A small image super-resolution model, trained from scratch: 97085 training examples.
Rows from block 5, named by matrix and row number. Rows with one number belong to one neuron. Each number is 128 + 24 x the weight over its row's rms, rounded and kept within 0 to 255. All counts start at 0. After the name is the row's rms in percent of the matrix's.
# gate: MLP gate (model.blocks.5.mlp.gate.weight, 336x128), inputs 64-127
# fc1: MLP up (model.blocks.5.mlp.fc1.weight, 336x128), inputs 64-127
# fc2: MLP down (model.blocks.5.mlp.fc2.weight, 128x336, transposed), outputs 64-127
gate.266 105 [157 143 114 132  98 125 143 105 126 152 100 141 143 142 104 135 148  74 177 130 112 150  82 121 177 122 119 148 131 141 128 154 103 159  77 103  83 103 157 146 135 121 118 121 136 126 124 141 104 104  89 166 103 182 127  95 120 135 113 151 123 108 156 146]
fc1.266 101 [163 152 101 143 110 128 158 130 113 119 178 128 126 138 134 111 122 110 168 116 116 157 165 157 137 151  59 155 152 146 111 120 134 155 149 108  70 124 104 141 123  88 114 142 126 111 183  94  86 144 119 141 120 135 140 115 139 174 144 120 130 146 101 120]
fc2.266 102 [191 147 153 102 155 153 137 127 183 110 101 108  77 135 134 137  99 142 131 114 133  98 130 118 144 110 113 159 133 115  97 118 153 142 121 110 146 162  98 156 125 143 106 135 139 118 136  78 110 124 127 119 157 140 156 132 153 121 118 131 133  72 139 121]
gate.267 119 [140 114 142 129 151 155 146 105 161 130 154 146 101 125 157 111 153 123 144 140 123 101 105 145  99 144 164 140 114 145 112 156 126 100  92 129 116 151 124 146 131 132 137 120 102 136 107  78 171 109  92  95 169 133 128 104 118 124 120 166 111 142 132 140]
fc1.267 126 [126 140  86 145 108 135 142 133 127 111 100 142  93 120 125 171 116 148 153  96 170 111 146 133 144 150 136 152 142 121 140  90 134 101 186  83 196  94 104 122 134 118 119 149 116 112  92 134 123 110 141 140  94  89 114 155 108 127 155 135 129 117 168 100]
fc2.267 124 [ 95 139 151 126 107 111 145 106 122 137 148 161 157 115 130 137 163 147 145 174 150 157 112 162 132 124 157 170 147  86 128 145 108 129 152  88 116 122 146 137 138 152 186 124 136 130 149 128  99 126 124 105  70 118 140 111 100 168 123  98 152 132 132  55]
gate.268 111 [145 121 106 136 128 143 103 148 109 115  93 104 103 154 119 158 128  98 158 108 165 155 130 102 142 113 170 106 119 117 129 149 129 153 114 115  55 106 164 139 130 125 206 129 117 131  92 109 131 137 104 151 109 148 164 111 120 145 139 135 151 146  94 114]
fc1.268 113 [127 134 111 127  89 124 105 123 124 105 104 141 103 141 135 132 147 142 153 158 156 163 133 135 146 124 125  89 129 142 113 137 131 137 117 112 101 125 138 117 135 151 176 129 125  83  72 121 149 157 124 158 138 169 114 131 137  93 142 114 143 139 123 117]
fc2.268 141 [ 97 120 138 156 189  89 163 106  65 162 168 101 112 134 115 120 110 128 125 156 127 106 139 106 106 157 155 112 128  98 107  83 113 147  75 148 129 117 127 145 169  96 131 125 148 143 111 131 149 131 141  86 148 134 138 137 178 125 130 144 202 175  94 114]
gate.269 106 [ 78  97 145 138 118 120 119 128 128 164 145 182 124 111 123 115 147 134 169 105 113 138 141 158 133 143  88 115 125 115 149 114 129 175 147 163 117 128 123 159 110 140 151 117 127 124 118  82  99  91 125 154 185 158 141 132 125 163 120 148 119  95 149 106]
fc1.269 102 [ 74 135 161 143 106 102 126 123 107 109 130 135  95  94 183 136 127 140 121 103 140 127 135  92 132 159 113 125 168 130 140 122 123 144 157 138 104 129 181 138 109 183 150 128 192 117 136 169  93 104  98 135 183 121 134 119 142 181 131 172 133 121  96 156]
fc2.269 101 [185 146  81 107 110 139 138 113 137 112 134  94 106 121 158 127 135  97 130 118 118 131 119 115 141 113  69  88 114 111  66 153 133 133 120 130 151 159 143 154 112  87 141 141 122 148 118 172 121 148 120 151 173 144 157  95 147 136 135 109 117 135 137 162]
gate.270 133 [137 132  91 118 113 134 119 123 149 132  61  98 132 154 124  89 141 130 125  95  95 112 115  85 114 163 193 141 112 131 113 166 124 131 110 123 139 129 131 130 126 131 158 129 148 139  57  65 144 127 143 105 104 139 142 127 123 116 101 152 144 140 165 160]
fc1.270 140 [ 94 153  99 120 156 117 119 124 113 111  98 147 104 135 121 151 101 116 116 140  95 131 113 126 154 128 132 145 152 132 144 141 129  78 143 104 122 142 136 145 137 121 116 137 131 149 153 132 139 101  98 165 129 122 123 139 135 108 186 122 130  90 150 152]
fc2.270 130 [137 175 125 170 145 123 100 116 119 136 126 133 102 132 103  91 184  83 150 124 104 127 144  93 127 166 130 107 121 120 157 194 147 145 134 134 106 134 137 103 147 120  86 155 137 141  85 103 162 121  91 106 161 134 112  89 114 106 150  90 127 151 128 152]
gate.271 137 [114 119 149 132 113 129 133 142 135 170 126 149  76 105 117 139 122 153 135 115 150 115 153 150 102 138 108 147 115  90 113 106 131 140 182 114 136  83 142 135 141 107 118  99 108 101  93 142 112  98 130 184 143 119 145 149  97 128 149 120 130 114 143 159]
fc1.271 134 [130 154 169 114 100 123  95 100 152 110 115 121 138 159  96 141 117 120 103 128 166  92 112 143 131  78 108 138 127 149 166  94 125 148 127 106 143 126 137 131 144 113  92 154 120 134 126 105 123 124 136 130 106 155 140 125 148 128 142 166 144 119 137 133]
fc2.271 125 [124 118 125 139 151 130 140 102 143 159 141 124  96 166 145 158 150 118  85 113 117 117  90 138 155  95 100 110 123 166 140 124 122 156 111 167 133 114 104  95 135 128 110 130 139 126  71 154 137 154 116 125 114 139 103 126 163 109 118 169 117  97 152 142]
gate.272 095 [101 130 200 150 145 137 110 112 126 114 145 135 141  89 113 117 123 132 144 123 145  99 117 126 117  80 101 107 134 157 160 146 130 131 118 124 113 119 133 127 130  89 109 111 133 138 129 129 110 153  97 140 107 120 131 164 166 134 151 124 133  84 152 112]
fc1.272 094 [105 152 169 162 143 132 109 102 130 109 121 133 157 146 112  99 139 135 101 105 128 137 101 130 146 125 115  94 105 171 160 166 146  95 121 132 148 140 144  73 110 139 102 117 117 117 152 137 122 188 104 153 112  97 128 160 102 152 159 140 141  71 114 155]
fc2.272 110 [145 112 102 115 138 123 117 125 121 103 142 155 122 165 123 177 121 112 156 135 166 106 106 153 122  67 124  61 151 105 153 110 170 139 123 132 144 138 124 178 120 149 117 125 125 120 160 177 165 176 139 128 151 163 112 110 167  76 116 118 143 155  98 140]
gate.273 108 [123 123 130 142 137 111 112 129 136 156 109 108 154 122 129  78 103 150 143  83 138 137 134 147 106 131 111 148 130 154 143 113 132 107  93  98 109 187 118 161 134 130 166 111 146 129  89  95 134 135 151 134 147 134 125 100  85 184 147 130 140 136 142 100]
fc1.273 121 [139  92  96 136 132 101 145 115 126  69  95 165 145 151 122 124 119 129 134 112 124 131 141 157 108  95 102 129 100 135 158 133 125  95  96 117 141 145 119 138  96 122 135 114 106 117 141 130 141  78 176 170 180 124 128 129 111 142 130 145 143 122 152 150]
fc2.273 113 [129 102  88 140 119 147  96  90 117 157 110 154 145  94 138 124 110  90 109 122 136 153 144 160 112 103 140 164 178 165 162 160 155 133 119 101 120 156 150 131 174 121 136 128 137 130 117 164 156 140 138 114 154 143 132 100  99  89 181 128 123 133 121  94]
gate.274 114 [106 112 108 108 164 101 159 116 136 107 134 170  62  74 164 136 114 122 112 120 127 116 101 106 136  86 160 132 139 110 169 132 133 125  96 126  77  88 112 142 122 148 143 118 174 172 131 132 105 145 113 160 145 141 119 118 151 182 149 151  96 109 112 114]
fc1.274 115 [130  94  97 121 139 143 148 119 113 118 134 153 152 109 148 126 103 102 119  89 103 150  95 135  93 131 155 169 131 109 127 116 135  99 133 125 131 135 123 138 138 149 113 132 101 156 161 128  79 168 140 114 123 127 153 154 117 172 128 126 113 125 143 125]
fc2.274 109 [134 131 173 143 130 151 137 155 132 132 143 143 117 182 148 157 135 183  92 127 126 117 131 118 116 119  99 109 108 122 104  70 206  82 107 127 164 161  98 132 120 102 110 127 151 165 139 128 130 140 106 161 140 112 164 118 113 130 126 116 109 123  71 128]
gate.275 115 [155 119 135 145 111 130 150 143  95 145 127 104  93 137 165 135 137 150 124 142 164  85 146  74 161 119  90 125 133 125 182 131 133 124  86 153  89 106 138 155 130 131  99 119 167 134 146  86 148 135 123 138 143 171 108 116 141  92 155 146 117 140  63 115]
fc1.275 118 [ 88 152 152 118 148 139 115 110 127 120 131 139 141 116  89 150 128 101 142 109 105 167 123 142  91 112 147 144 137 135  56 131 119 110 142 100 142 123 144 108 149 125 142 123 101 113  93 151 116 102 126 133  97  82 146 148 108 158 102 166 113 130 203 158]
fc2.275 129 [101 142 147 112 154 134 134 139 109  98  96 131 155 139 149 137  90 145  60 150 109 127 140 148 135 133 125 148 170 122  73 101  79 113 135 110 117  63 131 156 153  76 121 128  96  87 156 131 114 109  90 149 109 124 149 102 102 134  95 114 120 186 136 102]
gate.276 084 [129 114 143 121 137 134 165 113 148 116 129 116 135 140 152 124 147  90 128 102 107 108 144 126 123 125 142 106  93 115 129 111 124 143 130 136 180  98 110 191 165 131 204 144 101 136 145 127 100 124 149 130 154 159 122 105 115 142 150 110 132 150 125 112]
fc1.276 089 [127 109 105 157 136 111  80 146 119 156 137 110 119 115 101 137 118 163 139 141 144 141 131 137 143 143 105 144 149 149 137 157 128 125 129 113 121 155 149  75 113 135  79 110 143 123 119 117 126 139 123 123 114  99 124 114 142 128 107 109 129  93 125 123]
fc2.276 101 [125 137 141 126  92  74 145 118 168 101 112 152 108 137 124 107 157 107 119 121 113 124 130 120 121 117 127 132 144 120 121 135 120 126 135 125 108  97 161 151 120 138 128  98 115 103  76 141 120 183 129 126 157 105 135 135 124 132 172 129 159  86 136 147]
gate.277 142 [114 120 123 129 150 124 118 179 146 127 141 118 151 137 156 111 123 130 121 167 124 111 123 159 119 179 146 137 161 158 104 121 121 149 145 115 111 134 144 156 119 124 133 119 139 110 130  83 116 135  87  90 164 120 109 135 124 126 125 140 149 142  87 189]
fc1.277 152 [104 151 169 140  92 150 115 131 133 105 167  73 158 148 118 132 175  97 142  88 130 131 122 174  81 122 136 134 119 144 123 115 135 149 126 152  75 126 123 122 150 116  96 123 152 122  93 143 113  99 106 182 134 134 115 154 115 120 129 128 110 136 100 126]
fc2.277 137 [124 161 128 129 171 158 111 100 136 129 152 164 144 120 100 137 143 140 116  73 124  99 122  93 140 133  92 125 131 126 133 130  56 125 143 135 163 150 146 139 112 129 139 123 177 177 139 165 121 118 116 103 157 115 113 115 146 115 144 148 123 113 101 155]
gate.278 119 [135 111 155 117 156 122 154 123 115  91 138 140 125 150 108 149  97 167 181 107 116 194 118 104 134 165 131 139 179 114 107 165 127 127 131 155  84 130 104 109 143 112  73 171  85 113 110 125 127 119 105 137 119 134 129 160 115  89 111 123 125 118  92 143]
fc1.278 110 [141 114  88 166  90  88 106 128 111 112 128  88 150 161 134  92 116 171 149 163 118 149 102 105 120 115 114 106 134 137 124 154 118 122 115 142 111 113 102 134 104 118 139 141 152 172 133 117 124 106 114 107 160 159 127 177 115  88 115 122 158 138 143 192]
fc2.278 120 [110 115 166  95 181 100 165 151 132  97 112 119  75 107 137  88 109 160 174 122 116 137  87 109  93 117 154  98 167 140 163 156 103 112 163 131 146 109 108 132  93 110 125 150 162 140 133 118 153 106 128 168 106 102 129 101 131 129  94 137 137 165 175 140]
gate.279 126 [115 111 150 157 105 142  79 146 143 145 105 129 148 127 165  61 140 128  95 126 102 115 137 163  77 127 177 111  94 166 111 126 130 139 111 106 111 118 144 139 149 102 127 121 114  83  61 116 120  97 115 124  81  95 148 138 136 104 132 135 119 129 124 170]
fc1.279 123 [135 115 120 117 119 128 163 138 129 150 161 158 142 150 135  89 140 132  91  91 120 149 123 134 133 135 119 124 145 120 138 155 133  83 145 109 155  87 107 114 133 137 149 124 123 157 114 175 140 117  67 173 139 128 132 118 123 156  94 146 120 126  93 139]
fc2.279 101 [135 167 126 104  92 142 111 162 144 104 153 144  66 102 116 122 155 137 135 149 154 162 123 142 120 110 145 138 119 104 118  93  89  94 154  91 107 134 127 109  95 124 124  72  93 138 124 124 137 133 106 135 135 133 119 134 167  79  91 115  84 129 142 128]
gate.280 011 [125 149 149 148 129 114 114 116 135 124 153 102 110 133 133 120  99 125 133 157 132 153 145 138  52 133 161 121 148 118 131 125 111 157  90 104 196 127  98 138  87 109 105 133  95  97 108 109 124 105 126 132 147 135 130 119 129 116 141 109 158 139 129 162]
fc1.280 010 [130 150 130 109 127  83 152 154 133 113  77 103 140 140 117 134 118 112 114 123 141 215 138 123 163 153 102 126  89 148 139 156 107  97 139 172  91 153 155 129 146 144 148 128 164 134 138 149 116 164  95 126  98 129 153  85 113 152  81 104 107 115 116 158]
fc2.280 015 [148 127 109 125 103  90 132 121 178 158 129 108 137 134 115 114 121 122 151 105 100 167 153 103 131 149 125 122 139 172 104 107  65 131 114 120 146 150 165 133 118 150 144 125 141 124 113 127 102 151 143  97 118 124 137  91 151 141 158 115 106 155 123 114]
gate.282 110 [146 128 104 112 118 138 137 121 116 130 142 119 149  90 110 142  97 129  90 141 157 147  93 111 124  91 132 124 130 109 117 169 130  93  67 132 116 147 136 140 177 137 143 126 113 153 115 161 161 130 106 135 101 127 138 149 169  91 110 143 135  80 157 117]
fc1.282 110 [168 142  97 111 126 103 132 106 150 157 127 108 122 145 104 141 118 101 121 141 104 139 132 177 162 133 102 107 147  89 108 137 120 107 114 132 126 136 126 117 129 133 114 152 123 137 103 112 153 139 128 176 109 172 153  63 158 122  92 117 148 110 139 137]
fc2.282 105 [124 104 107 104 125 115 110  88  72 115 140 143 105 133 148 109  92 131 143 206 107 107  95 121 121 120 104 108 157 139  97 160  86 139 157 143 119 139 125 106 136 144 135 134 110 129 140 124 149 149 102  90 125 113 165 126 115  99 128 164 145 125 134 154]
gate.283 129 [108  98  94 133  96 165 148 163 158 142  90  86 135 153 122 121 125 119 142 119 144 119 145  96  96 138 102 138 158 159 102 136 127 113 181 124 119 119 162 153 136  86  99 138 103 103  73  92 121 142  90 139 156  92 114 127 111 137 143 120  85 128 150 105]
fc1.283 119 [138 152 105 163 132  99 107 110 141  99 180 144 106 134 146  96 168 144  74 128 115 170 106  88 155 132 119 107 151 148 124 109 120 122 151 135 158 117 103  98 124 127 125 120 140 160 130 185 103 128  80 100 116 128 154 135 147 137 101 159 157 119 116 117]
fc2.283 139 [158 101 150 120 118 141 118 123  76  78 134 114 106 102 138 118 139 135 115  90 137 138 133 135 100 102 145 132 115 134  66 144 113 108 119 165 187 121 115 127 128  94 128 162 138 112 147  93 126 136 114 132 118 155 135 162 159 135 136 153 153 108 102 164]
gate.284 107 [126 125  96  88 138 135 120 109 135 124 116 178 183 116 110 156 110 151 154 109  81 116 102 176 158 114 111 129 123 168 164 144 132 121 143 110 139 124 124 133  95 134 106 147 101 183 124 120 119 166 136 138 120 162 109  96 119 156 101 131  93 165 147  88]
fc1.284 107 [129 138 129 123 138 134 144 117  77 155 143 141 133 104 123 110  87 114 122 122 129 137 177 104  57 104 138 146 143  95 141 109 139  95  98 145  83  94  90 148 149 121 166  90 126 142 118 139 133 114 102 152 114  81 167 152 126 154 202 120 125 109 127 106]
fc2.284 113 [114 162 119 177 158 153 114 124 135 135 133 102  90 126 134 154 145 140  96 175  88 133 159 104 138 101 112 136 124 165 103 128 101 111  85  92 172 169 105 175 105 111 136 152 155 129  97 166 127  81 121 147 144 137 120 130 166 191  96 149 156  72  98 138]
gate.285 106 [143 110 109  98  98 148 127 122 157 135 163 124 137 152 125 123 164 103 138 162 160 122  90  79 142 137 121 138 155 131 154 133 112 122 179 137 105 132 127 120 145 100 159 117 130  78 132 155 107 168 150 123 149 114 144 115 163 123 108  85 123 155  86 113]
fc1.285 108 [142 189 128 116 113 149 114 165 105 136 122 144 146 112 136 123 124 153 137 152 166 123  95 115  63 133 120 154 118 116 113 125 126 118 144  88  83 154 145 152 120 132 132 132 138 122 139 131 124  89 121 152  88 120 156 127 124 111 154 123 141 126 156 118]
fc2.285 114 [131 147  63 100 153 125 108 145 140 104 114 158 116 133  99  98 115 145 104 127 130 114 204 113 120 124 170  91 152 154 161 148 125 155 124 137 165 130 125 133 133 159  99 184 118 160 169 132  98 117 108 166  77 133  84 135 125 109 100 159 119 105  97 117]
gate.286 106 [135 116 162  86  88 129 114 123 148  98 136 118 109 138 133 124 150 146 109 127 100 103 128 122  90 119  90 101 152 105 112 121 120 142 134 152 119 120 144 154  81 124 124 207 120 123 111 137 116 117 138 158 105  98 124 148 100 141 152 131 109 158 127 148]
fc1.286 109 [131 134 145 145  76 163 160 158 175 131 152  82 121 112 116 135 168  81 134 141 133 107 153 108  91 132 127 158 104 138 103 119 118 142 125 143 130 108 141  99 106 124 157 143  90 132 132 111  90 153  92 134 114 105 147 119 113 117 174 126 115 155 115 148]
fc2.286 094 [161  84 135 158 138 131 115 150 156 134  72 122 127 167  75 132 123 161  94 140 104 137 116 161 150 165 119 160 101 128 145 103 113 161  94 133 131 153 116 150 152 144 131  70 107  85 172 120 110  99 112 113 163 132 114 122 125 107 131 126 130 162 133 149]
gate.287 027 [139 124 132 138 115  70 126 149 161 149 177 163 137 105 146 142 131 113 108 115 175 131 132 149 107 111 116 154 104 120 118  86 108 159 119 115 146 112 122 205 139 155 106  93 103 145  98 132 128 144 128 146 154 160 131  78 150 144  94 133 137 133 103 102]
fc1.287 025 [144 114 121 128 117  80 109 151 164 142 162 156 130  96 128 134 133 108  89 154 159 133 117 154 106  92 111 167 107 129 107 111 119 134 100 108 141  99 140 227 125 159 111 100 119 141 105 147 108 155 123 162 151 152 128  84 151 153 111 134 133 124 112 100]
fc2.287 026 [141 104 135 132 117 103 146 165 122 132 127 120 129 146 115  99 141  77  87 158  84 146 140 101 117 122 141 136 119 167  95 125  29 146 148 136 145 151 117 114 106 147 145 142 116 150 103  97  98 145 109 108 162 160 121 125 130 102 113 109 106  88 123 126]
gate.288 146 [198 127 125 104 101 147 137 165 109 131 138 166 109 143  73 123 147 156 126 129 135 104  89 130 110 151 155 116 117 125 131 130 130 138 130 158 122  98 119  90 137 142 119 118 102  74 118 159 118 135 146  76 140 131 144 150 135 169 106 144 133 134 102 124]
fc1.288 129 [ 99 116 106 116 130 150 108 124 124 163 138 169 127 156 125 157 136 121  94 127 125 148 115 115 128 130 123 134 169 146 116 174 126 109 125 105 133 134  94 143 108 162 146 153 126 151 124 148 134 130 140 128 118 130 121 171 130  94 113 149 143 111 131 108]
fc2.288 125 [115 112 127 156 116 107 132 109 129 120 143  94 108 131 120 134 143  97 179  31 139 145  95 105 164 154 130  89 146 119 167 119 122 152 129 132 110 128 146 105 140 136 137  92 147 134 118 121 120 120 152 111 124 156  79 122 133  95 138 135  87 156 132 135]
gate.289 040 [ 97 161 109  92  70 117 121 170 186 130 134 119 141  99 129 120 156 129 155 142 124 181 121 133 137 123 104  95 128 167 139  93 144 123  95 116 125  77 140 140 162 118 156  94  99 166 161 164 105 131 139 103 104 113 132  86 117 125 143 111 119 159 103 114]
fc1.289 043 [159  80 153 149 146 116 133 105  89 136 130 156 108 141 105 132 105 110  90 119 119  83 100 110 115 114 153 161 136 119 117 163 112 147 146 126 134 188 103 109 113 144 104 176 164 102  73  94 142 127 113 145 160 164 150 169 121 138 115 136 137  89 158 132]
fc2.289 053 [143  91 134 114  99 138 127 127 134 125 173 164 132 121  98 111 108 137 151 158 145 135 128 132 104 135 108 128 173 157  87 139   0 115 145 119 118 106 131 161 121 126 144 126 145 128 124 106  86 119 142 102 120 141 109 119 108 145 133 135 119 118 116 140]
gate.290 130 [124 178 144 126 126 138  81 132 125 129 158 128 113 133 155 146  99 138 100 157 128 105 119  84 132 116 104 142 117 131 133 159 127 148 131 102 110 129 120 158 140 135 131 108 113 129 147 100  82  88 107 113 116 108  89 112 111  99 158 148 204 191 117 131]
fc1.290 149 [ 97 121  86 117 134 127 133 152 129 144 127 250 117 120 130 144 146 138 169  72  80 105  65 136 160 141 109 103 170 146 149 134 129 141 121 116 147 152  97 146 102 139 136 101 109 115 126 140  97 137 135 122 113 121 100 125  95 120 144 120 126 133 159 138]
fc2.290 145 [117 106 120 127 117 114 135 140 115 115 122  94 145 136 149 120 102 109 110 139 134 122 119 186 151 119  93 132 138 113 175 106 126 141  70 139 108 107  87 161 103  55  86 138  79 154 135 127 108 134 130 154 143 109 130 117 151 163  80  80 137 137 104 135]
gate.291 023 [139 148 111  88 157 163 119 120 114 126 138 110 149 178  89 138 155 114 147 113 117 138 145 153 123 111 106 144 160 165 183 168 137 113 124 169 145 111  65 131 146 100 114 132 148 107 127 145 114 136 162 157 160 132 130 107 140 108 111  92 135 139 138 142]
fc1.291 016 [123 110 132 167 125  97 128 174 114 125 127 125  96  90 164 104  97 148 124 150 130 124 101 113 124 138 141 117  86 120  91  92  81 132 122  69 116 160 202 131 106 139 123 156  99 135 137 121 149 121 112  95  62 130 117 142 119 115 138 149 153 120 122 135]
fc2.291 019 [112 120 125 140  89 112 152 139 136 154 152 120 160 128  90 115 123 111 127 129 128 169 125 112 141  98 128 125  87 170 106 146 110 180 145  93 173 133 164 112  97 120 129 115 143 143 128  88 124 130 102 100 139 100 131  88 118 132 120 150 106 143 127 163]
gate.292 149 [125 153 127 131 167  98 127 154 140 133 106  94 116 120 132 125 171 139 120 136 134 106 155  94 140 159 136 129 101 128 139 129 139 142 124  98 167 125 164  95 124 112 130 171 130 118  94 127 145 161 141 108 132 118 123  96 126 113 129 119 134 133 130 141]
fc1.292 137 [176 149 156 154  60 146 124 103 153 143 139 160 115 122 162 141 127 122 122 122 106  96 119 115 158  65 144 119 104 108 146 132 136 128 152  82 100 122  82 125 131  98 163 123 150 116 120 130 120 127 113 132 103 171  99 123 131 116 105 146 139 107 122 102]
fc2.292 135 [123 132 115 112 124 136  93 141 138 179 129 103 111 154 137 139 110 155 124 103 155 118 107 146 130 122 146 141 136 118 147 117 140 144 141 144 119 143 127 171 141 162 121 183  94 155 116 150 150 120 120  99 125 170  57 114 141  72 120 163 148 133 104 157]
gate.293 091 [126 168 103 166 126 113 178 151 130  92 132 170 145 109 132 100 106 151 133 101 140 155 121 186  84 112 116 111 145 118 138 150 134 106 126 107 129  55 103  90 102 130 144  97 106 122 144 165 143 143 131 153 122 112 165 109 110 165 141 160 105 105 135  98]
fc1.293 106 [142 103 149 108 122 138 126 126 141 171 129 121  68 143 145 133  82 111 101 161 179 154 129  53 131 143  79 115  85 149 120 128 125 123 156 115 146 163 159 108 146 121 103 113 147 124 155 108 106 118 122 125 105 144 165 180 103  96 111  87 141  96 118 165]
fc2.293 095 [ 88 145 141  86 115 137 148 113 157 145 122 155 151  71 117  95 120 113 151 124 163 124 143 108 133 138 106 149  88 125 123 120 115 138 148 159 180  93 154 142 122 130 135 115 117 103 137  75 145 126 156 142 103 112 112 140  84 107 131 177 146 100 143 130]
gate.294 136 [176 116 132 119 142 117 153  93 120 186 112 107 127 111 127 134 133 136 118 127 131 139  78 147 127 138  98 151 117 159 148  97 133 110  92 110 102 172 113 142 180 113  85 121 141 136 138 120 130 142 105 128  95 118 142  99 115 106 141 118 223 105 146 121]
fc1.294 160 [143 117 151 123 107 101 126 135 143 151 127 166 198 143 120 131 141 127 114  73 140 130 138  99 161 150 119 104 151 151 154  90 135 128 146 110  99 125 101 117 139  82 129 141 143 115 108 122 112 129 127 122 109 107  97 105  92 136 157  51 137 110 106 113]
fc2.294 146 [151 146 139 118 149 119 136 113 109 129 130 131 129 106 158 129 145 129 129 151 102 109 124 119 154 103 137 132 162 113  77 153  97 120  89 150 115  95 108 123 126  86 162 172 139 110 125 131  99  73 136 117 126 124 145 136 148 125 103 149 161  92 140  96]
gate.295 104 [154 160 113 184  81 101 125 109 154 120 117 122 119 137 144 144 108 131 125 154 143 189 129 107  86 139 107 122 121 169  99 131 140 128 129 101 139 105 108  96 159 157 123 150 119 137 101 136 138 110 161  88 105 158  94 110 150 100 147 165 106 161  97  77]
fc1.295 122 [104 123 120 126 143 131 153 217 113 141 114 128 140  99 100 129 153 134 112  70 132 118 138 114 165 123 123 138 129 187 137 160 128 126 102 150 155  98  91 132 140 116 134  80 124 131 119 165 141 127 105 145 135 145 120 105 110 100 150  89 114 145 191 158]
fc2.295 123 [106 115 145 123 119 126 101 132 115 107 127 140  97 134 113 143  93 133 148  89 132 108 109 145 171 106  91 137 145 175 137  81  72 140 141 124 114 143  59 130 122  74 111 150 137 113 123 125 134 133 129 117 159 150 110 135 195 103 126 140 122 130 123 140]
gate.296 139 [125 161  92 124 121 137 103 131 121 132 175 102 101 170 107 168 126 116 134 144 149 122 105  85 129 111 161  99 102 143 164  87 131 124 140  95 142 155 134 108 158 160  93  92 122 163 146 167 134 137 171 158  73 168 148 165 147 143 159 110 147 123 134 121]
fc1.296 139 [ 89 109 136  97 132 122 131 136 141 129 122 132 102 175 144 142 153 165  84 122 123 110 148 132 149  72 146 132 146 144 139 143 125 159 134 148 129 165 137 174 154 162 101 140 137 159 139 119 110 141 119 109 129 153 130 118 104 133 116 141 118 164 160  84]
fc2.296 130 [112 163 168 124 151 115 130 124 112 135 143 157 174  98 108 160 132  96 149 132 131 151 150 134  98 160 142 132 175 106 133 120 142 115 151  86 108 120 139  82 121 136 145 156 136 151 143  93 148 123 102  90 117 142 185 134 112 181 143 131 136 155 121  61]
gate.297 119 [ 82 118 118 120 133 108 107 132 125 109 126 153 130 126 126 122 152 129 179 121  97 122 127 188 117  98 137 108 126 122 132 131 130 105 107 142 135 161 150 169 115 153 174 138 114 126 114 144 136 130 158 105 150  97 128 122 149 128 114 140 136 109 159 122]
fc1.297 137 [114 118 133 147 108 108 121 128 107 109 126 182 156 130  95 171 142 100 171  96 120 150 120 143 120 124 152 107 106 124 140 154 124 123 121 170  96 160 139 133 146 155 138 115 144 105 123 128 124  80 132 146  97 162 108 103  97 151  80 124 128 142 121 116]
fc2.297 125 [103 136 140 147 137 130 122  94 150 146 169 115 142 118 125 142 135  82  91 118 139 161 157 177 144 129  63 118 122 125  89 101 162 125 133 140 144 134 147 104 114 126  97 125 119 141 124 125 108  87 102 147 126 142 133 160 126 136 152 139 122 122 114 164]
gate.298 039 [113 154 112  77 107 145  91 115 170 120 110 145 113 107 174 159 174 128 127 136 146 135 134 132 116 139 109 135 128 136  75 156 148 114 135 139 130  68 179 176 132 134 143  97 116 123 144 105  90 165 100 123 111 136 164 112 113 119 142 122 129 146 102 109]
fc1.298 046 [179 142 137  75 130 149  99 128 173 121 126 140 113  87 167 128 160 140 119 152 156 131 156 164 133 102  93 105 127 114  98 152 143 143  85 144 112  54 146 157 134 140 153 115 115 133 146 168 110 133  90 134 119 103 143 133 126 122 135 114 132 157 113 117]
fc2.298 035 [131  83 127 168  98 143 130 136 165 149 130 166 157 153 129 139 116 114 111 119 120 136  91 124 112 167 118 137 107 152  93 122 229 118 131 145 145 137 145 114 141 131 102 160 140 116 121 145 105 171 135 119 103 143 165 125 148  89 121 131 159 102 118 130]
gate.299 122 [110 114 128 125 134 113 112 152 166  86 125  96 112 160 111 133 112 159 110 173 128 137 141 155 117 100 136 142 151 130 118  76 130 102  98 100 136 143 101 133 112 133 173 108 144 126 112  83 111 124 130 119 129 143 159 148 130 114 176 117  95 128 139 121]
fc1.299 118 [131 119 127 112  99 136 129 126 134 204 138 149 125 105 118 125 158 118 141 147 108 142 104 106  94 154 110  92  69 173 110 114 126 163 158 117 176 152 132 109 109 142 120 162 119 178 139 156 102 143 144  94 154 107  96 123 136 139 141 101 101 137 160  93]
fc2.299 118 [ 97 138 174 108 136 111 112 125 171 158 114 157 111 140 132 128 115 160 126 100 133  96 137 181 145 167 125 160  92 148 135 141 100 143 130 132 141  72 101 137 160 138 100 139 123 102 152 170 120 148 118 114 191 131 117 150 107  93 119 107 119 122 149 112]
gate.300 051 [123 149 126  87  99 137 139  85 134 135 150 142 108 133 154 127 127 116 109 126 166 173 121 153 121  95  96 110 138 128 151  48 155 134 100 108 141 100 147 158 157 147 164 101 125 154 150 147 124 130 125 128 137  84 137 121 114 167 116 127 121 111 102 158]
fc1.300 054 [135 104 101 151 128 146 103 166 152  83 109 127 125 114  81 147 159 130 107 114 103  91 130 142 138 150 170 129 128 138  95 190 114 119 159 127 132 185 133 132 115 123  98 143 103 108 101 127 136 138 121 108 104 183 101 147 125 107 134 138 125 111 113 129]
fc2.300 065 [128  93 166 103 127 125 144 121 161 150 146 140 121 145 136 133 126 129 116 126 151  94 130 127 155 155 155 100 124 129 126 130   0 138 143 123 129 118 128 107 134 136 139 131 101 128 109 158 129 146 130 101 132 149 122 110 118 105 138 150 112 131 133 130]
gate.301 109 [127 174 164 108 135 124 138 115 151 125 137 140 117 126 154 137 166 152  84 122 113 110  79 122 137  80 121 147 141 129 178 147 113 115 122 113 111 132 110  88 134 112 125 129 129 150 112 126 132 108 114 109 114 177 141 148 129 156 100 151 119 120 151  99]
fc1.301 109 [121 180 115 113 137 154 121 168 143 119 149 176 106  91 140 153 133 131  98 130 150 116 124 158 126  87 149 118 133  94 102 151 106 120 124 119  97  75 106 140 134 126  97 116 107 103 148 158 115 123  96 134  98 165 122 148 136 160  79 108 126 127 129 124]
fc2.301 107 [207 139 104 102 158 156 145 107  85 130 152 158 137 109  66 113 132 115 139 176 156 139 115 129 129 159 131 118 165 159 120 108  47 130 143 106 124 153 164 137 116 138 148 129 155 118 144 157 138  72 131 124 108  77 129 113 142 127 131 104 128 135 152 108]